A small multi-label image tagger, trained from scratch: 155796 training examples.
Rows from block 11 of a small multi-label image tagger, named by matrix and row number. Rows with one number belong to one neuron. Each number is 50 + 15 x the weight over its row's rms, rounded and kept within 0 to 99. All counts start at 0.
After each neuron's rows are labels from the 100 images, of 14976, where the neuron reaches its highest value: "strongest on" is what is common among them. Only what is clearly more common there than usual is listed. The data: photos of plants, animals and fungi (iNaturalist). In brackets: how many of the 100, against the usual share in percent.
# fc1: MLP up (model.blocks.11.mlp.fc1.weight, 1280x320), inputs 80-159
# fc2: MLP down (model.blocks.11.mlp.fc2.weight, 320x1280, transposed), outputs 80-159

fc1.662:56 42 61 33 51 43 37 65 33 76 55 55 46 46 20 54 56 55 37 52 89 50 55 55 37 59 51 69 78 63 43 31 45 64 33 41 81 52 60 54 29 56 78 44 56 42 27 36 54 75 36 19 62 32 61 51 55 41 34 59 50 51 28 54 31 50 55 41 75 50 42 64 28 27 61 42 42 82 51 37
fc2.662:59 68 69 40 42 54 44 32 33 58 59 57 46 52 43 73 55 62 39 51 64 63 54 44 79 48 51 56 59 64 38 46 14 44 40 41 41 61 62 52 52 54 45 45 66 53 65 43 80 36 78 60 34 83 37 29 26 48 37 76 30 51 40 56 49 42 53 74 55 39 43 64 62 62 42 61 31 50 72 26
strongest on: kingdom Plantae (60 vs 7.3); phylum Tracheophyta (60 vs 7.3); class Magnoliopsida (53 vs 5.6)

fc1.454:57 71 53 67 78 66 32 61 49 41 44 65 37 47 58 72 77 31 25 77 66 30 45 37 32 38 25 54 74 29 55 50 89 48 32 69 53 47 55 71 47 13 56 52 48 44 19 71 59 53 53 39 65 68 52 33 51 50 49 38 35 56 80 26 28 42 26 73 55 61 40 45 51 26 40 39 44 63 65 66
fc2.454:47 50 51 48 54 38 40 30 22 70 33 59 72 43 54 23 49 52 43 61 42 58 26 44 55 53 51 51 40 14 29 51 67 06 44 64 53 58 50 46 67 71 37 61 54 46 69 35 42 65 30 06 88 79 27 69 45 60 59 61 53 32 40 50 42 66 45 28 32 64 62 40 59 47 38 17 47 48 64 62
strongest on: phylum Tracheophyta (31 vs 7.3); kingdom Plantae (31 vs 7.3)

fc1.252:52 51 27 23 46 55 46 29 35 73 54 49 62 59 33 51 35 10 59 71 59 62 14 49 36 73 79 42 59 42 81 63 37 44 29 47 42 47 36 62 44 32 59 48 73 32 50 25 41 30 64 65 60 43 59 32 47 65 33 60 59 60 54 60 47 20 65 38 53 17 59 32 44 60 41 52 46 33 46 64
fc2.252:62 62 44 52 49 56 47 60 58 56 40 52 46 53 37 56 36 48 35 46 32 48 37 33 45 41 66 35 56 60 68 60 43 73 38 55 55 68 58 49 47 54 26 24 27 40 22 47 94 56 57 98 61 20 59 41 51 60 70 54 54 69 75 65 76 67 78 34 27 49 38 63 56 77 42 43 57 52 24 51
strongest on: phylum Arthropoda (63 vs 30.9); order Coleoptera (26 vs 3.2)

fc1.259:48 53 67 49 56 58 51 36 39 37 54 40 44 40 47 95 40 32 68 51 47 26 47 23 55 39 51 64 51 37 35 56 40 72 41 55 36 46 34 53 72 46 49 62 55 49 52 44 41 46 35 38 44 57 66 56 48 58 44 69 50 33 28 32 32 54 51 65 48 50 69 53 63 38 42 99 35 30 29 39
fc2.259:60 28 56 56 31 36 44 37 66 41 56 34 44 39 27 38 33 39 68 57 75 66 47 60 75 62 53 45 49 35 58 45 27 67 36 64 35 40 65 74 51 53 45 22 52 69 42 70 52 62 66 63 42 38 42 63 55 47 30 53 75 43 32 39 57 66 45 58 40 51 37 56 62 49 48 65 55 67 38 38
strongest on: phylum Arthropoda (68 vs 30.9); class Insecta (65 vs 29.2)

fc1.399:70 29 47 69 51 38 59 41 52 72 53 49 33 44 63 76 50 49 69 70 42 65 64 37 53 52 46 51 40 46 21 41 44 51 19 55 64 62 45 29 43 73 50 51 50 62 22 40 40 38 70 50 59 64 61 28 35 40 70 18 64 64 87 68 34 51 39 57 72 68 63 48 72 30 32 72 34 43 40 97
fc2.399:54 54 40 55 57 58 60 27 37 65 30 62 61 52 41 55 62 42 77 44 38 74 48 18 37 35 58 55 89 58 31 58 43 28 28 60 64 58 30 38 38 60 81 92 57 26 68 44 51 41 60 72 55 55 62 66 34 64 45 45 54 41 32 51 57 45 34 61 57 29 37 60 71 72 30 60 32 56 85 34
strongest on: class: Aves (100 vs 55); order Accipitriformes (53 vs 3.9); family: Accipitridae (44 vs 3.3)

fc1.521:11 37 49 50 46 68 33 71 53 45 56 58 67 51 37 55 52 46 46 51 53 54 46 61 58 41 19 56 63 53 49 49 35 63 42 33 35 50 44 63 51 72 40 46 42 25 33 52 61 79 47 56 37 48 23 33 56 32 21 41 36 35 42 59 36 60 56 58 12 50 48 33 43 60 54 44 71 99 53 41
fc2.521:48 24 35 52 44 69 34 23 77 62 29 32 52 69 48 29 58 25 68 57 69 55 55 38 53 60 53 42 45 33 31 64 38 28 23 41 72 48 69 62 59 39 65 56 87 70 48 30 72 60 38 72 37 72 53 56 36 42 55 68 57 58 50 63 36 22 30 60 40 23 54 46 62 52 23 43 66 52 20 60
strongest on: kingdom Plantae (86 vs 7.3); phylum Tracheophyta (86 vs 7.3); class Magnoliopsida (76 vs 5.6)

fc1.617:45 88 52 59 55 41 49 48 58 48 58 54 54 68 35 67 34 42 31 60 39 82 56 50 36 35 78 40 31 36 76 66 42 52 64 42 49 44 27 68 37 48 52 55 59 33 38 61 64 24 42 88 38 55 42 43 39 57 49 13 43 26 27 39 28 55 26 30 38 59 66 75 53 46 64 41 41 60 42 63
fc2.617:60 61 40 50 44 66 41 50 36 29 60 56 42 55 42 35 66 43 37 57 46 41 47 52 39 62 33 62 38 45 65 30 53 39 75 30 48 42 38 43 60 70 85 50 69 51 61 25 46 51 73 46 43 53 49 66 49 62 38 45 49 63 49 51 42 54 91 45 59 46 71 47 45 78 50 38 53 21 46 24
strongest on: kingdom Plantae (36 vs 7.3); phylum Tracheophyta (36 vs 7.3); class Magnoliopsida (32 vs 5.6)

fc1.536:34 49 15 69 31 61 36 54 38 59 61 28 63 61 63 53 81 79 33 55 42 66 48 54 85 58 76 54 55 47 63 58 59 31 63 58 30 49 53 61 76 34 38 44 19 48 39 45 49 41 49 60 50 53 71 54 56 58 38 70 56 49 51 51 72 49 51 55 59 14 47 50 71 50 83 45 50 22 65 84
fc2.536:43 44 43 39 54 50 38 45 52 36 32 66 55 33 27 41 45 55 84 42 38 39 54 47 56 52 56 42 37 55 46 42 60 40 38 55 24 51 58 38 47 57 53 32 39 39 55 57 60 63 34 65 46 68 68 53 56 47 46 38 73 39 76 88 67 47 62 43 59 67 66 45 42 46 56 53 50 48 28 53
strongest on: class: Insecta (98 vs 29.2); order Lepidoptera (91 vs 13.7); family: Nymphalidae (71 vs 4.6)

fc1.213:28 37 43 67 46 55 37 49 58 44 29 50 36 75 82 49 69 60 42 45 67 49 76 66 64 85 50 48 43 32 48 53 48 65 71 61 55 28 46 45 47 46 41 52 24 57 39 59 61 58 50 45 48 61 49 38 46 99 62 50 41 49 70 63 36 25 34 77 44 07 56 49 54 48 08 38 73 40 71 33
fc2.213:54 35 62 34 60 22 28 44 28 50 55 25 27 31 66 69 34 45 59 35 45 34 70 50 54 32 41 49 49 47 26 65 59 47 57 62 46 73 39 38 60 48 41 47 64 55 53 31 58 73 22 43 50 51 46 70 44 58 40 53 54 24 37 58 56 56 62 49 46 24 37 24 84 63 24 45 54 47 64 59
strongest on: class: Insecta (93 vs 29.2); order Odonata (86 vs 3.9); family: Coenagrionidae (44 vs 1.3)

fc1.635:30 71 41 41 48 71 89 23 78 49 59 26 47 97 37 49 93 36 51 69 54 43 33 64 74 37 37 50 54 45 56 36 51 52 65 55 43 25 65 88 48 44 62 53 69 45 55 53 56 49 60 63 57 35 44 25 36 67 52 73 65 54 47 20 67 72 46 46 66 29 25 37 51 52 57 26 28 44 77 40
fc2.635:53 46 47 50 53 66 36 56 25 34 25 46 46 84 56 44 46 31 51 37 71 15 33 51 47 79 41 43 52 33 63 22 65 61 79 37 23 49 60 59 56 65 33 44 53 33 61 40 40 47 40 34 56 42 33 66 33 40 31 50 70 46 62 35 48 67 33 68 43 41 80 54 41 65 28 57 89 54 51 31
strongest on: order Charadriiformes (38 vs 7.6)

fc1.644:50 61 15 34 54 34 65 54 40 32 65 53 67 53 31 70 44 48 67 53 35 52 48 52 54 70 44 56 44 66 27 56 63 69 43 54 51 25 72 52 33 65 65 33 38 54 36 53 49 30 52 69 62 60 73 48 79 63 20 61 51 57 68 84 37 16 22 42 45 53 38 43 85 63 55 52 46 49 31 57
fc2.644:50 35 58 53 63 60 51 54 44 49 36 36 41 68 46 33 48 47 35 45 54 32 57 40 38 51 46 46 50 26 50 35 29 67 35 01 45 58 19 59 42 56 35 85 40 47 26 47 48 61 39 50 44 46 33 77 55 62 21 59 56 50 64 37 70 42 58 35 63 66 55 62 41 48 41 59 25 61 65 97
strongest on: class Insecta (78 vs 29.2); order Lepidoptera (66 vs 13.7); text has "moth" (33 vs 2.2)

fc1.219:50 28 14 51 66 43 16 39 52 53 62 56 47 64 48 52 52 51 44 26 31 14 39 52 44 31 43 39 39 39 50 66 49 57 55 40 60 51 55 32 38 53 53 54 35 40 78 33 46 40 60 35 49 42 55 61 44 45 77 58 58 48 40 50 54 44 71 67 54 71 32 35 49 51 21 39 49 61 62 21
fc2.219:72 57 37 65 15 49 44 57 28 47 61 49 34 57 23 73 67 50 48 40 76 56 68 50 52 48 55 65 42 43 63 67 38 55 77 43 53 27 64 43 30 33 41 53 55 56 43 67 49 34 84 58 50 46 42 26 50 62 77 48 46 65 56 37 26 27 39 55 40 51 76 67 73 60 65 56 28 79 10 76
strongest on: class Aves (90 vs 55); order Passeriformes (77 vs 24.9)

fc1.195:24 46 39 37 18 61 62 62 42 69 61 41 39 55 42 88 83 42 66 66 74 27 54 74 58 34 50 76 47 51 43 47 39 67 30 46 31 45 53 37 59 29 39 40 51 53 39 45 61 66 54 51 47 29 57 56 74 44 36 45 62 63 49 61 47 60 87 60 48 53 39 43 60 65 41 52 86 40 36 48
fc2.195:56 44 44 51 51 49 43 28 51 49 74 52 61 56 41 49 19 35 29 62 73 91 50 52 56 50 62 39 26 44 73 63 44 41 59 68 19 77 32 28 37 50 52 66 49 40 34 44 44 38 51 64 65 56 33 51 34 44 83 69 83 56 43 35 59 44 49 03 37 45 42 17 52 51 49 75 43 49 51 51
strongest on: phylum Tracheophyta (40 vs 7.3); kingdom Plantae (40 vs 7.3)

fc1.311:66 56 44 65 61 43 65 74 45 76 60 47 52 72 29 55 42 42 50 31 55 38 59 42 26 42 43 62 32 44 67 67 64 33 52 55 52 48 53 53 34 46 37 48 64 46 75 44 84 60 48 38 42 38 20 63 47 49 38 49 52 69 30 54 61 24 36 54 56 36 56 29 56 38 68 55 48 57 55 41
fc2.311:50 83 50 68 64 86 71 58 31 60 33 78 53 62 65 56 53 67 43 42 53 42 52 49 36 31 43 32 55 39 39 49 63 39 55 67 64 65 33 22 36 69 45 51 64 38 60 49 37 45 68 84 55 54 52 34 49 43 27 61 47 25 48 62 63 30 25 56 65 63 84 62 27 42 43 51 45 55 36 45
strongest on: phylum Tracheophyta (32 vs 7.3); kingdom Plantae (32 vs 7.3)

fc1.409:32 72 56 69 35 45 43 78 39 34 75 44 22 32 54 35 43 53 47 77 54 33 75 25 73 71 49 44 53 53 60 39 47 48 55 71 46 42 57 58 50 58 40 49 44 30 23 70 54 14 54 64 65 51 45 67 38 60 52 50 59 44 27 43 65 51 41 56 50 47 51 34 54 69 38 46 49 25 57 50
fc2.409:33 64 36 39 67 39 61 55 31 27 46 33 57 09 63 50 67 49 67 60 25 39 58 70 53 37 69 56 52 33 47 80 19 66 52 50 43 45 58 70 49 49 64 63 37 85 31 62 82 59 24 63 18 64 63 54 47 71 46 85 28 53 22 34 53 51 54 60 35 35 41 52 36 31 62 60 58 19 29 35
strongest on: class Mammalia (45 vs 3.5); order Carnivora (30 vs 1)

fc1.704:42 41 29 36 79 54 58 62 46 59 50 30 58 54 41 62 61 21 58 55 53 66 68 80 76 60 59 76 46 52 70 54 35 36 30 58 33 50 51 48 35 78 31 53 59 59 45 42 23 46 66 31 53 44 47 42 48 57 40 55 48 25 46 73 41 25 17 46 59 65 29 63 55 26 66 45 32 57 29 41
fc2.704:33 57 64 47 42 60 22 49 62 37 49 61 56 35 25 30 38 43 52 53 45 28 63 58 62 71 62 73 57 40 29 59 50 47 48 66 63 57 70 56 55 60 54 67 04 45 49 42 63 21 46 27 59 47 40 33 39 44 68 54 70 57 60 61 55 33 51 42 40 67 46 51 66 64 56 78 42 67 53 54
strongest on: order Lepidoptera (42 vs 13.7)

fc1.316:64 62 46 78 52 61 51 45 49 46 53 11 47 61 53 48 58 63 74 39 11 58 60 69 75 59 56 42 65 17 53 29 57 74 34 62 56 23 56 43 62 30 70 51 19 67 48 29 82 46 65 21 34 49 47 67 75 21 36 76 75 54 53 45 43 45 72 55 28 53 58 65 35 46 42 26 54 69 54 46
fc2.316:37 51 37 45 63 62 56 55 35 40 57 63 43 50 55 59 61 64 76 57 50 33 25 36 43 64 65 42 41 76 49 45 53 60 62 16 41 61 50 64 44 63 71 55 45 50 63 46 90 58 24 51 52 50 40 60 49 47 41 59 52 25 72 41 50 43 57 36 58 74 49 36 71 31 75 69 55 89 44 31
strongest on: class Insecta (82 vs 29.2); phylum Arthropoda (82 vs 30.9); family: Nymphalidae (37 vs 4.6)

fc1.621:58 48 42 60 54 59 54 57 44 40 58 60 23 22 79 53 53 63 45 15 53 22 56 47 26 59 51 45 54 53 50 33 61 42 45 25 38 92 54 51 59 51 60 49 42 57 52 40 33 41 48 56 58 77 49 51 68 26 62 62 63 51 55 16 45 62 35 34 19 56 55 53 61 38 58 51 40 31 55 53
fc2.621:48 54 51 38 52 28 37 42 29 16 52 43 28 46 51 42 41 63 70 61 42 31 43 25 33 50 79 59 60 37 21 64 25 60 32 37 33 39 60 50 43 44 42 21 23 58 43 52 67 61 50 41 40 62 32 38 47 42 63 52 60 32 28 53 28 45 63 36 51 67 17 23 64 51 34 49 61 41 08 59
strongest on: phylum Tracheophyta (30 vs 7.3); kingdom Plantae (30 vs 7.3)

fc1.534:56 35 26 38 25 62 45 26 39 44 52 77 54 54 49 38 72 52 25 50 22 80 79 50 38 74 39 30 28 29 66 70 45 56 56 68 41 61 51 49 63 53 40 42 46 41 61 23 68 47 60 17 43 40 74 45 71 41 44 51 58 79 41 76 42 46 58 55 60 94 59 44 21 75 53 54 33 61 42 30
fc2.534:60 30 30 27 43 54 56 51 58 60 40 28 48 41 30 39 39 46 41 53 25 36 63 54 45 51 62 45 59 40 73 49 74 70 23 46 60 51 20 35 56 43 20 45 34 45 58 53 61 42 91 26 70 23 59 56 71 46 46 68 44 47 53 46 60 58 48 40 62 67 48 52 68 30 52 37 49 32 73 52
strongest on: phylum Arthropoda (88 vs 30.9); class Insecta (81 vs 29.2); order Odonata (28 vs 3.9)

fc1.76:56 48 49 53 33 29 66 59 55 56 37 50 40 37 53 41 56 59 45 43 58 65 43 58 64 32 47 60 23 55 61 34 57 47 52 53 37 42 35 35 37 39 24 35 46 71 71 82 55 29 60 49 61 56 18 52 71 54 33 59 47 53 40 85 71 74 54 77 46 47 33 51 55 40 56 47 59 55 51 29
fc2.76:67 77 13 21 50 56 49 52 85 37 22 42 45 78 46 74 56 17 59 56 35 49 43 54 29 71 52 60 60 52 42 30 61 67 32 69 79 33 32 53 61 46 09 43 71 64 47 79 37 50 63 63 40 76 50 43 28 49 44 59 85 48 36 52 43 45 30 38 42 78 47 33 62 62 32 54 57 59 64 63
strongest on: order Passeriformes (56 vs 24.9)

fc1.85:59 50 39 45 19 50 43 45 59 30 48 59 27 60 29 84 65 54 34 55 64 41 68 63 62 55 44 57 26 56 50 55 55 71 54 86 24 45 61 37 54 51 58 47 57 46 50 58 44 35 66 55 52 51 26 60 58 49 61 35 49 43 34 33 47 61 34 72 38 24 37 55 63 70 41 49 46 62 49 73
fc2.85:42 51 74 55 63 48 65 48 87 45 65 35 83 53 36 46 74 51 69 47 28 17 68 64 66 57 19 42 57 72 66 35 65 68 42 38 53 48 62 28 58 87 35 41 58 38 30 54 31 63 60 54 54 22 50 44 59 46 47 62 93 53 52 59 57 34 54 45 13 73 28 43 39 66 04 56 40 53 32 32
strongest on: phylum Arthropoda (62 vs 30.9); class Insecta (61 vs 29.2)

fc1.727:45 60 54 40 37 64 52 51 27 39 59 55 79 66 43 16 50 57 66 34 67 23 64 66 60 25 46 30 48 33 65 64 49 69 58 63 53 60 67 35 46 34 50 10 53 52 38 75 41 31 45 52 39 51 50 32 34 60 47 58 75 72 68 75 56 35 53 49 48 48 20 20 18 41 17 35 42 45 33 69
fc2.727:64 48 32 39 32 47 17 29 47 79 44 56 56 37 63 30 56 47 78 41 58 46 68 80 51 48 31 61 42 42 23 49 45 75 59 54 48 53 44 56 51 47 33 54 45 35 16 80 72 73 76 63 62 49 51 25 36 72 52 56 43 36 79 49 38 44 59 36 40 37 43 43 68 54 58 58 45 45 35 31
strongest on: order Charadriiformes (30 vs 7.6)

fc1.437:55 46 60 45 40 38 62 52 30 53 36 47 64 55 42 34 51 75 44 14 52 44 73 47 61 59 18 75 40 41 30 73 84 44 55 30 28 80 58 36 66 66 74 55 55 48 50 42 33 43 58 46 65 62 34 56 48 29 70 58 49 32 34 44 28 27 50 45 74 48 65 23 33 49 45 32 60 38 70 37
fc2.437:59 61 47 59 50 45 47 42 50 56 49 43 48 38 27 72 52 42 46 41 61 34 48 44 42 43 56 56 35 58 35 31 44 24 45 21 64 55 95 50 51 28 54 47 57 28 59 53 39 68 34 82 35 77 45 55 33 25 56 51 34 91 42 73 34 38 57 45 44 83 35 62 31 51 53 48 31 41 44 32
strongest on: order Passeriformes (57 vs 24.9)

fc1.2:52 51 49 37 61 19 36 12 50 44 49 53 40 63 67 43 43 43 21 21 45 71 71 73 46 39 55 32 50 72 48 59 65 66 31 68 72 49 47 50 66 49 45 38 43 44 72 55 38 40 25 47 99 40 69 60 58 80 57 51 57 34 65 37 69 50 09 31 26 82 66 46 34 68 54 56 54 33 44 74
fc2.2:29 72 58 69 74 60 44 61 50 26 47 64 53 59 26 37 27 06 32 35 54 47 45 69 59 62 47 48 24 54 66 41 58 49 54 34 59 55 40 57 66 28 47 34 48 26 25 55 45 60 38 77 53 50 75 56 78 32 59 23 78 66 51 48 28 54 46 38 14 65 44 67 81 53 80 26 69 36 63 31
strongest on: phylum Arthropoda (69 vs 30.9); class Arachnida (25 vs 1.2)

fc1.307:64 62 48 56 44 68 38 61 38 48 63 26 00 38 75 65 40 53 30 40 27 51 28 45 56 56 36 65 30 41 16 50 57 62 50 80 66 84 74 65 51 72 41 34 59 52 27 88 66 71 57 62 60 37 29 60 37 47 24 29 35 45 47 52 42 60 45 66 51 52 54 28 39 56 48 52 46 51 40 60
fc2.307:44 72 60 37 41 18 53 52 76 60 81 39 61 66 57 57 24 26 65 46 47 17 55 60 33 74 69 58 30 34 56 46 38 49 66 48 28 67 62 63 49 62 69 34 57 64 42 43 66 20 25 50 32 75 23 38 35 44 25 78 60 20 45 49 55 62 33 39 70 40 64 50 59 50 27 53 40 40 39 43
strongest on: order Anseriformes (47 vs 5.5); family: Anatidae (47 vs 5.5)

fc1.445:60 41 74 47 37 51 67 51 46 36 78 38 24 48 72 71 69 49 58 46 39 36 59 63 69 52 28 72 72 58 49 42 35 53 24 50 38 50 46 55 63 33 51 50 66 28 38 48 70 33 39 36 70 57 47 35 75 50 57 61 28 48 59 80 63 42 85 49 40 22 36 52 34 42 51 62 56 45 79 49
fc2.445:60 52 45 61 65 48 64 55 37 63 46 44 69 25 47 70 24 29 34 60 50 55 55 50 56 59 65 54 53 38 34 54 81 62 63 80 34 43 32 31 63 41 52 64 67 70 69 57 70 31 41 39 48 54 52 52 49 00 72 57 66 61 48 54 23 75 46 16 63 26 47 33 44 63 48 63 50 47 51 35
strongest on: phylum Tracheophyta (34 vs 7.3); kingdom Plantae (34 vs 7.3)

fc1.554:43 72 59 52 49 34 53 86 36 60 45 58 30 32 53 48 63 58 41 60 74 47 46 44 48 59 67 09 68 65 57 43 46 69 49 54 29 55 47 60 45 65 33 58 40 52 47 86 40 34 41 84 45 63 52 60 43 42 56 42 65 48 22 24 51 45 47 31 55 55 60 50 45 61 39 40 72 13 87 62
fc2.554:67 59 41 19 59 42 62 57 16 47 62 33 60 46 42 40 56 44 44 64 73 53 55 41 40 50 71 71 67 54 53 46 33 35 31 56 40 47 58 62 43 44 35 68 29 59 51 64 50 60 65 56 44 57 42 56 57 63 42 37 51 47 47 51 13 21 59 48 35 41 27 49 55 32 58 53 52 19 32 40
strongest on: class Mammalia (40 vs 3.5); order Carnivora (30 vs 1)

fc1.720:57 30 39 67 58 51 45 67 42 31 55 32 55 35 52 53 58 40 35 45 56 59 72 47 46 52 32 54 63 40 56 50 33 55 78 56 69 53 38 32 35 63 59 58 42 60 54 71 56 30 42 63 27 50 45 37 47 57 32 47 36 30 77 43 45 35 55 52 37 28 59 48 54 52 96 33 54 48 47 65
fc2.720:59 56 75 47 51 44 50 57 53 51 59 23 43 16 54 56 37 33 35 72 25 62 30 67 33 31 73 63 29 52 46 35 41 60 18 55 28 41 41 37 42 77 36 75 31 68 49 55 61 54 69 69 38 51 40 53 52 49 45 57 46 37 46 28 38 38 28 53 38 36 39 57 49 54 54 86 55 61 28 67
strongest on: class Insecta (89 vs 29.2); order Odonata (70 vs 3.9)

fc1.211:20 76 41 45 62 51 68 35 48 37 43 44 70 86 24 80 27 52 49 57 55 46 59 47 55 50 69 44 30 47 54 45 49 51 65 59 29 41 36 33 53 49 29 48 53 43 30 28 28 61 15 47 60 52 62 51 66 60 50 50 57 70 42 47 25 33 46 52 49 57 61 40 71 49 70 35 60 53 45 55
fc2.211:57 36 27 49 72 73 32 36 44 18 50 41 25 31 52 60 54 85 59 64 67 62 56 65 80 08 52 65 61 41 43 31 81 71 51 41 51 61 56 35 40 51 80 44 73 56 42 66 45 63 50 71 73 68 67 44 54 49 66 53 62 59 19 39 56 53 51 48 65 64 44 18 61 41 52 45 49 51 53 55
strongest on: order Passeriformes (63 vs 24.9)

fc1.192:71 63 38 64 52 82 76 49 90 72 41 35 47 51 46 53 63 52 35 44 57 70 39 85 39 35 63 46 59 78 69 49 38 55 46 33 65 65 61 77 67 50 51 28 86 24 41 60 49 34 55 60 55 42 42 39 41 34 61 41 33 39 17 42 78 41 40 58 39 59 28 49 46 68 45 23 36 40 72 43
fc2.192:46 63 32 19 00 46 24 48 47 43 29 61 30 49 22 08 51 33 50 57 32 22 44 61 54 61 56 30 56 37 40 56 48 64 48 85 70 51 52 82 45 54 72 53 57 39 71 39 66 71 67 31 79 45 42 53 57 79 48 52 60 61 49 47 61 58 57 54 38 53 59 69 56 58 40 69 50 56 40 50
strongest on: class: Aves (97 vs 55); order Accipitriformes (36 vs 3.9); family: Accipitridae (35 vs 3.3)

fc1.573:81 47 44 49 29 42 38 57 44 13 42 45 72 53 42 58 45 30 56 46 50 72 46 47 56 66 64 40 62 45 77 33 60 43 45 43 61 52 38 53 52 75 38 46 47 75 59 18 44 39 61 56 47 47 34 53 52 42 77 63 56 50 45 62 55 41 53 29 49 68 58 52 44 29 68 46 63 32 50 51
fc2.573:40 42 43 71 69 37 48 43 37 56 66 31 48 57 35 50 28 25 81 51 36 46 70 47 33 48 67 51 54 58 54 47 63 52 56 71 61 37 41 43 48 67 69 69 84 35 43 56 45 56 38 53 71 60 60 55 45 41 27 55 49 62 64 55 81 39 55 35 19 77 32 64 36 64 62 34 73 29 52 60
strongest on: order Charadriiformes (77 vs 7.6); family: Scolopacidae (53 vs 3.2); text has "tringa" (30 vs 1.1)

fc1.430:68 60 38 55 50 58 53 67 24 62 66 29 39 50 36 50 47 00 38 57 51 62 45 59 25 58 41 44 60 57 31 50 63 39 61 45 60 12 45 46 31 46 48 31 59 55 59 65 56 40 65 20 37 35 65 34 55 43 60 58 64 90 43 14 43 50 39 60 38 49 33 55 39 69 56 75 56 53 52 47
fc2.430:48 34 41 39 97 49 12 78 63 69 28 22 46 45 45 37 49 62 68 59 55 66 44 70 34 70 67 49 23 67 29 57 33 36 47 26 54 61 71 51 34 47 46 38 65 38 29 38 39 38 52 30 53 50 56 54 53 62 24 29 48 59 49 61 48 43 56 71 51 51 55 34 32 47 52 41 23 58 39 58
strongest on: class Insecta (80 vs 29.2); order Lepidoptera (78 vs 13.7)

fc1.470:71 61 78 49 72 40 58 72 41 63 65 41 43 60 65 47 64 43 55 56 26 61 20 31 58 71 54 73 33 57 70 51 26 50 46 48 61 71 47 42 52 49 76 40 54 47 67 03 50 48 57 41 69 59 35 54 68 64 42 49 62 62 26 29 64 38 63 37 40 40 62 38 46 50 54 57 21 47 70 49
fc2.470:58 38 47 37 53 65 54 71 48 49 56 69 65 43 55 44 31 31 46 59 32 38 48 63 86 52 46 27 33 58 14 48 35 67 29 44 47 40 31 58 53 63 56 34 56 62 41 24 33 44 29 63 52 61 50 49 34 34 47 43 38 38 39 64 41 82 28 59 62 60 48 55 45 40 15 60 72 59 65 35
strongest on: phylum Tracheophyta (30 vs 7.3); kingdom Plantae (30 vs 7.3)

fc1.648:66 59 33 73 41 33 57 32 64 71 48 46 12 56 33 77 68 58 60 56 26 50 64 62 77 50 50 43 63 34 48 56 51 44 51 48 74 39 65 56 49 21 29 38 58 54 11 46 58 36 48 42 65 38 44 65 61 32 57 35 91 21 38 22 33 53 43 37 34 47 27 86 29 55 26 52 32 81 49 62
fc2.648:60 56 70 74 57 66 21 62 60 37 36 47 31 75 72 41 52 67 48 41 52 43 58 43 50 71 40 34 40 46 37 51 69 20 54 41 40 47 62 34 43 51 57 63 30 49 41 42 67 43 47 38 43 48 63 37 53 41 89 44 70 83 62 52 64 56 61 54 48 27 62 75 53 84 29 33 21 80 53 51
strongest on: class Aves (96 vs 55); order Passeriformes (63 vs 24.9)

fc1.205:57 57 59 69 66 52 43 51 78 50 68 53 56 94 45 46 65 49 70 25 35 37 58 53 39 56 45 56 44 30 67 47 45 66 75 91 59 53 57 27 52 37 50 47 41 37 28 45 42 35 75 44 37 38 53 68 59 85 42 55 40 48 53 47 41 25 67 63 36 28 52 51 49 67 39 43 60 55 50 62
fc2.205:43 63 48 26 52 43 39 55 42 43 45 44 59 55 59 41 35 46 67 32 64 68 39 52 44 54 32 55 57 48 44 35 54 28 19 31 68 73 56 28 67 22 64 55 34 57 60 28 47 80 14 32 54 41 67 49 91 48 54 57 52 50 59 38 68 42 47 54 25 79 64 45 45 61 46 58 42 73 38 64
strongest on: phylum Arthropoda (76 vs 30.9); class Insecta (74 vs 29.2); family: Nymphalidae (33 vs 4.6)

fc1.739:48 55 31 18 32 54 38 47 37 62 47 55 78 23 50 49 47 38 35 48 78 44 66 54 35 40 47 70 42 33 40 34 41 50 50 79 55 71 44 30 40 54 40 61 58 42 76 75 57 62 71 53 43 36 59 48 35 61 69 76 45 48 54 49 30 36 67 76 58 41 55 78 49 57 46 49 67 62 29 36
fc2.739:50 30 41 48 53 50 57 56 54 43 68 48 55 61 36 44 51 58 61 60 35 39 40 46 41 46 46 57 51 48 42 57 20 59 19 31 44 19 45 49 34 78 46 62 23 59 27 48 55 43 61 33 22 43 32 41 72 38 21 70 34 32 72 47 76 64 47 30 43 66 52 56 59 42 59 40 45 32 25 50
strongest on: class Mammalia (40 vs 3.5); order Carnivora (31 vs 1)

fc1.331:48 65 60 49 24 52 74 58 60 47 52 46 32 92 26 57 68 55 53 36 38 66 36 60 42 81 39 27 68 34 49 37 46 41 46 74 52 42 45 85 51 31 59 41 39 55 52 66 66 40 54 47 48 61 53 15 76 33 26 66 68 47 19 57 67 60 61 46 45 71 34 74 47 69 70 33 57 51 62 72
fc2.331:44 17 57 58 38 62 67 26 46 38 56 55 46 37 48 64 64 39 38 34 54 51 38 57 40 65 61 75 36 47 53 60 40 63 30 33 42 60 42 64 75 37 40 32 57 59 44 57 42 52 36 34 98 28 59 59 62 61 60 76 43 66 46 60 54 35 79 55 75 37 57 59 47 56 36 40 37 24 31 49
strongest on: class: Aves (96 vs 55); order Charadriiformes (51 vs 7.6); family: Scolopacidae (29 vs 3.2)

fc1.306:38 38 50 44 54 39 46 47 53 73 44 52 75 59 31 59 45 35 31 41 52 44 53 61 35 32 59 65 71 68 60 38 24 55 56 46 30 44 31 38 61 65 42 47 31 51 00 42 54 66 67 88 45 54 49 58 50 63 48 41 44 50 24 31 37 46 79 34 57 52 45 25 35 66 69 41 67 54 57 39
fc2.306:59 46 33 38 45 36 38 28 79 31 82 59 60 80 41 27 37 37 50 85 57 72 38 38 65 14 69 44 73 42 43 37 42 59 44 36 62 48 35 40 36 44 56 47 68 80 52 39 57 48 54 46 57 83 51 74 58 70 42 57 49 58 44 43 40 46 23 63 45 10 71 52 60 48 30 38 96 20 62 56
strongest on: kingdom Plantae (93 vs 7.3); phylum Tracheophyta (93 vs 7.3); class Magnoliopsida (79 vs 5.6)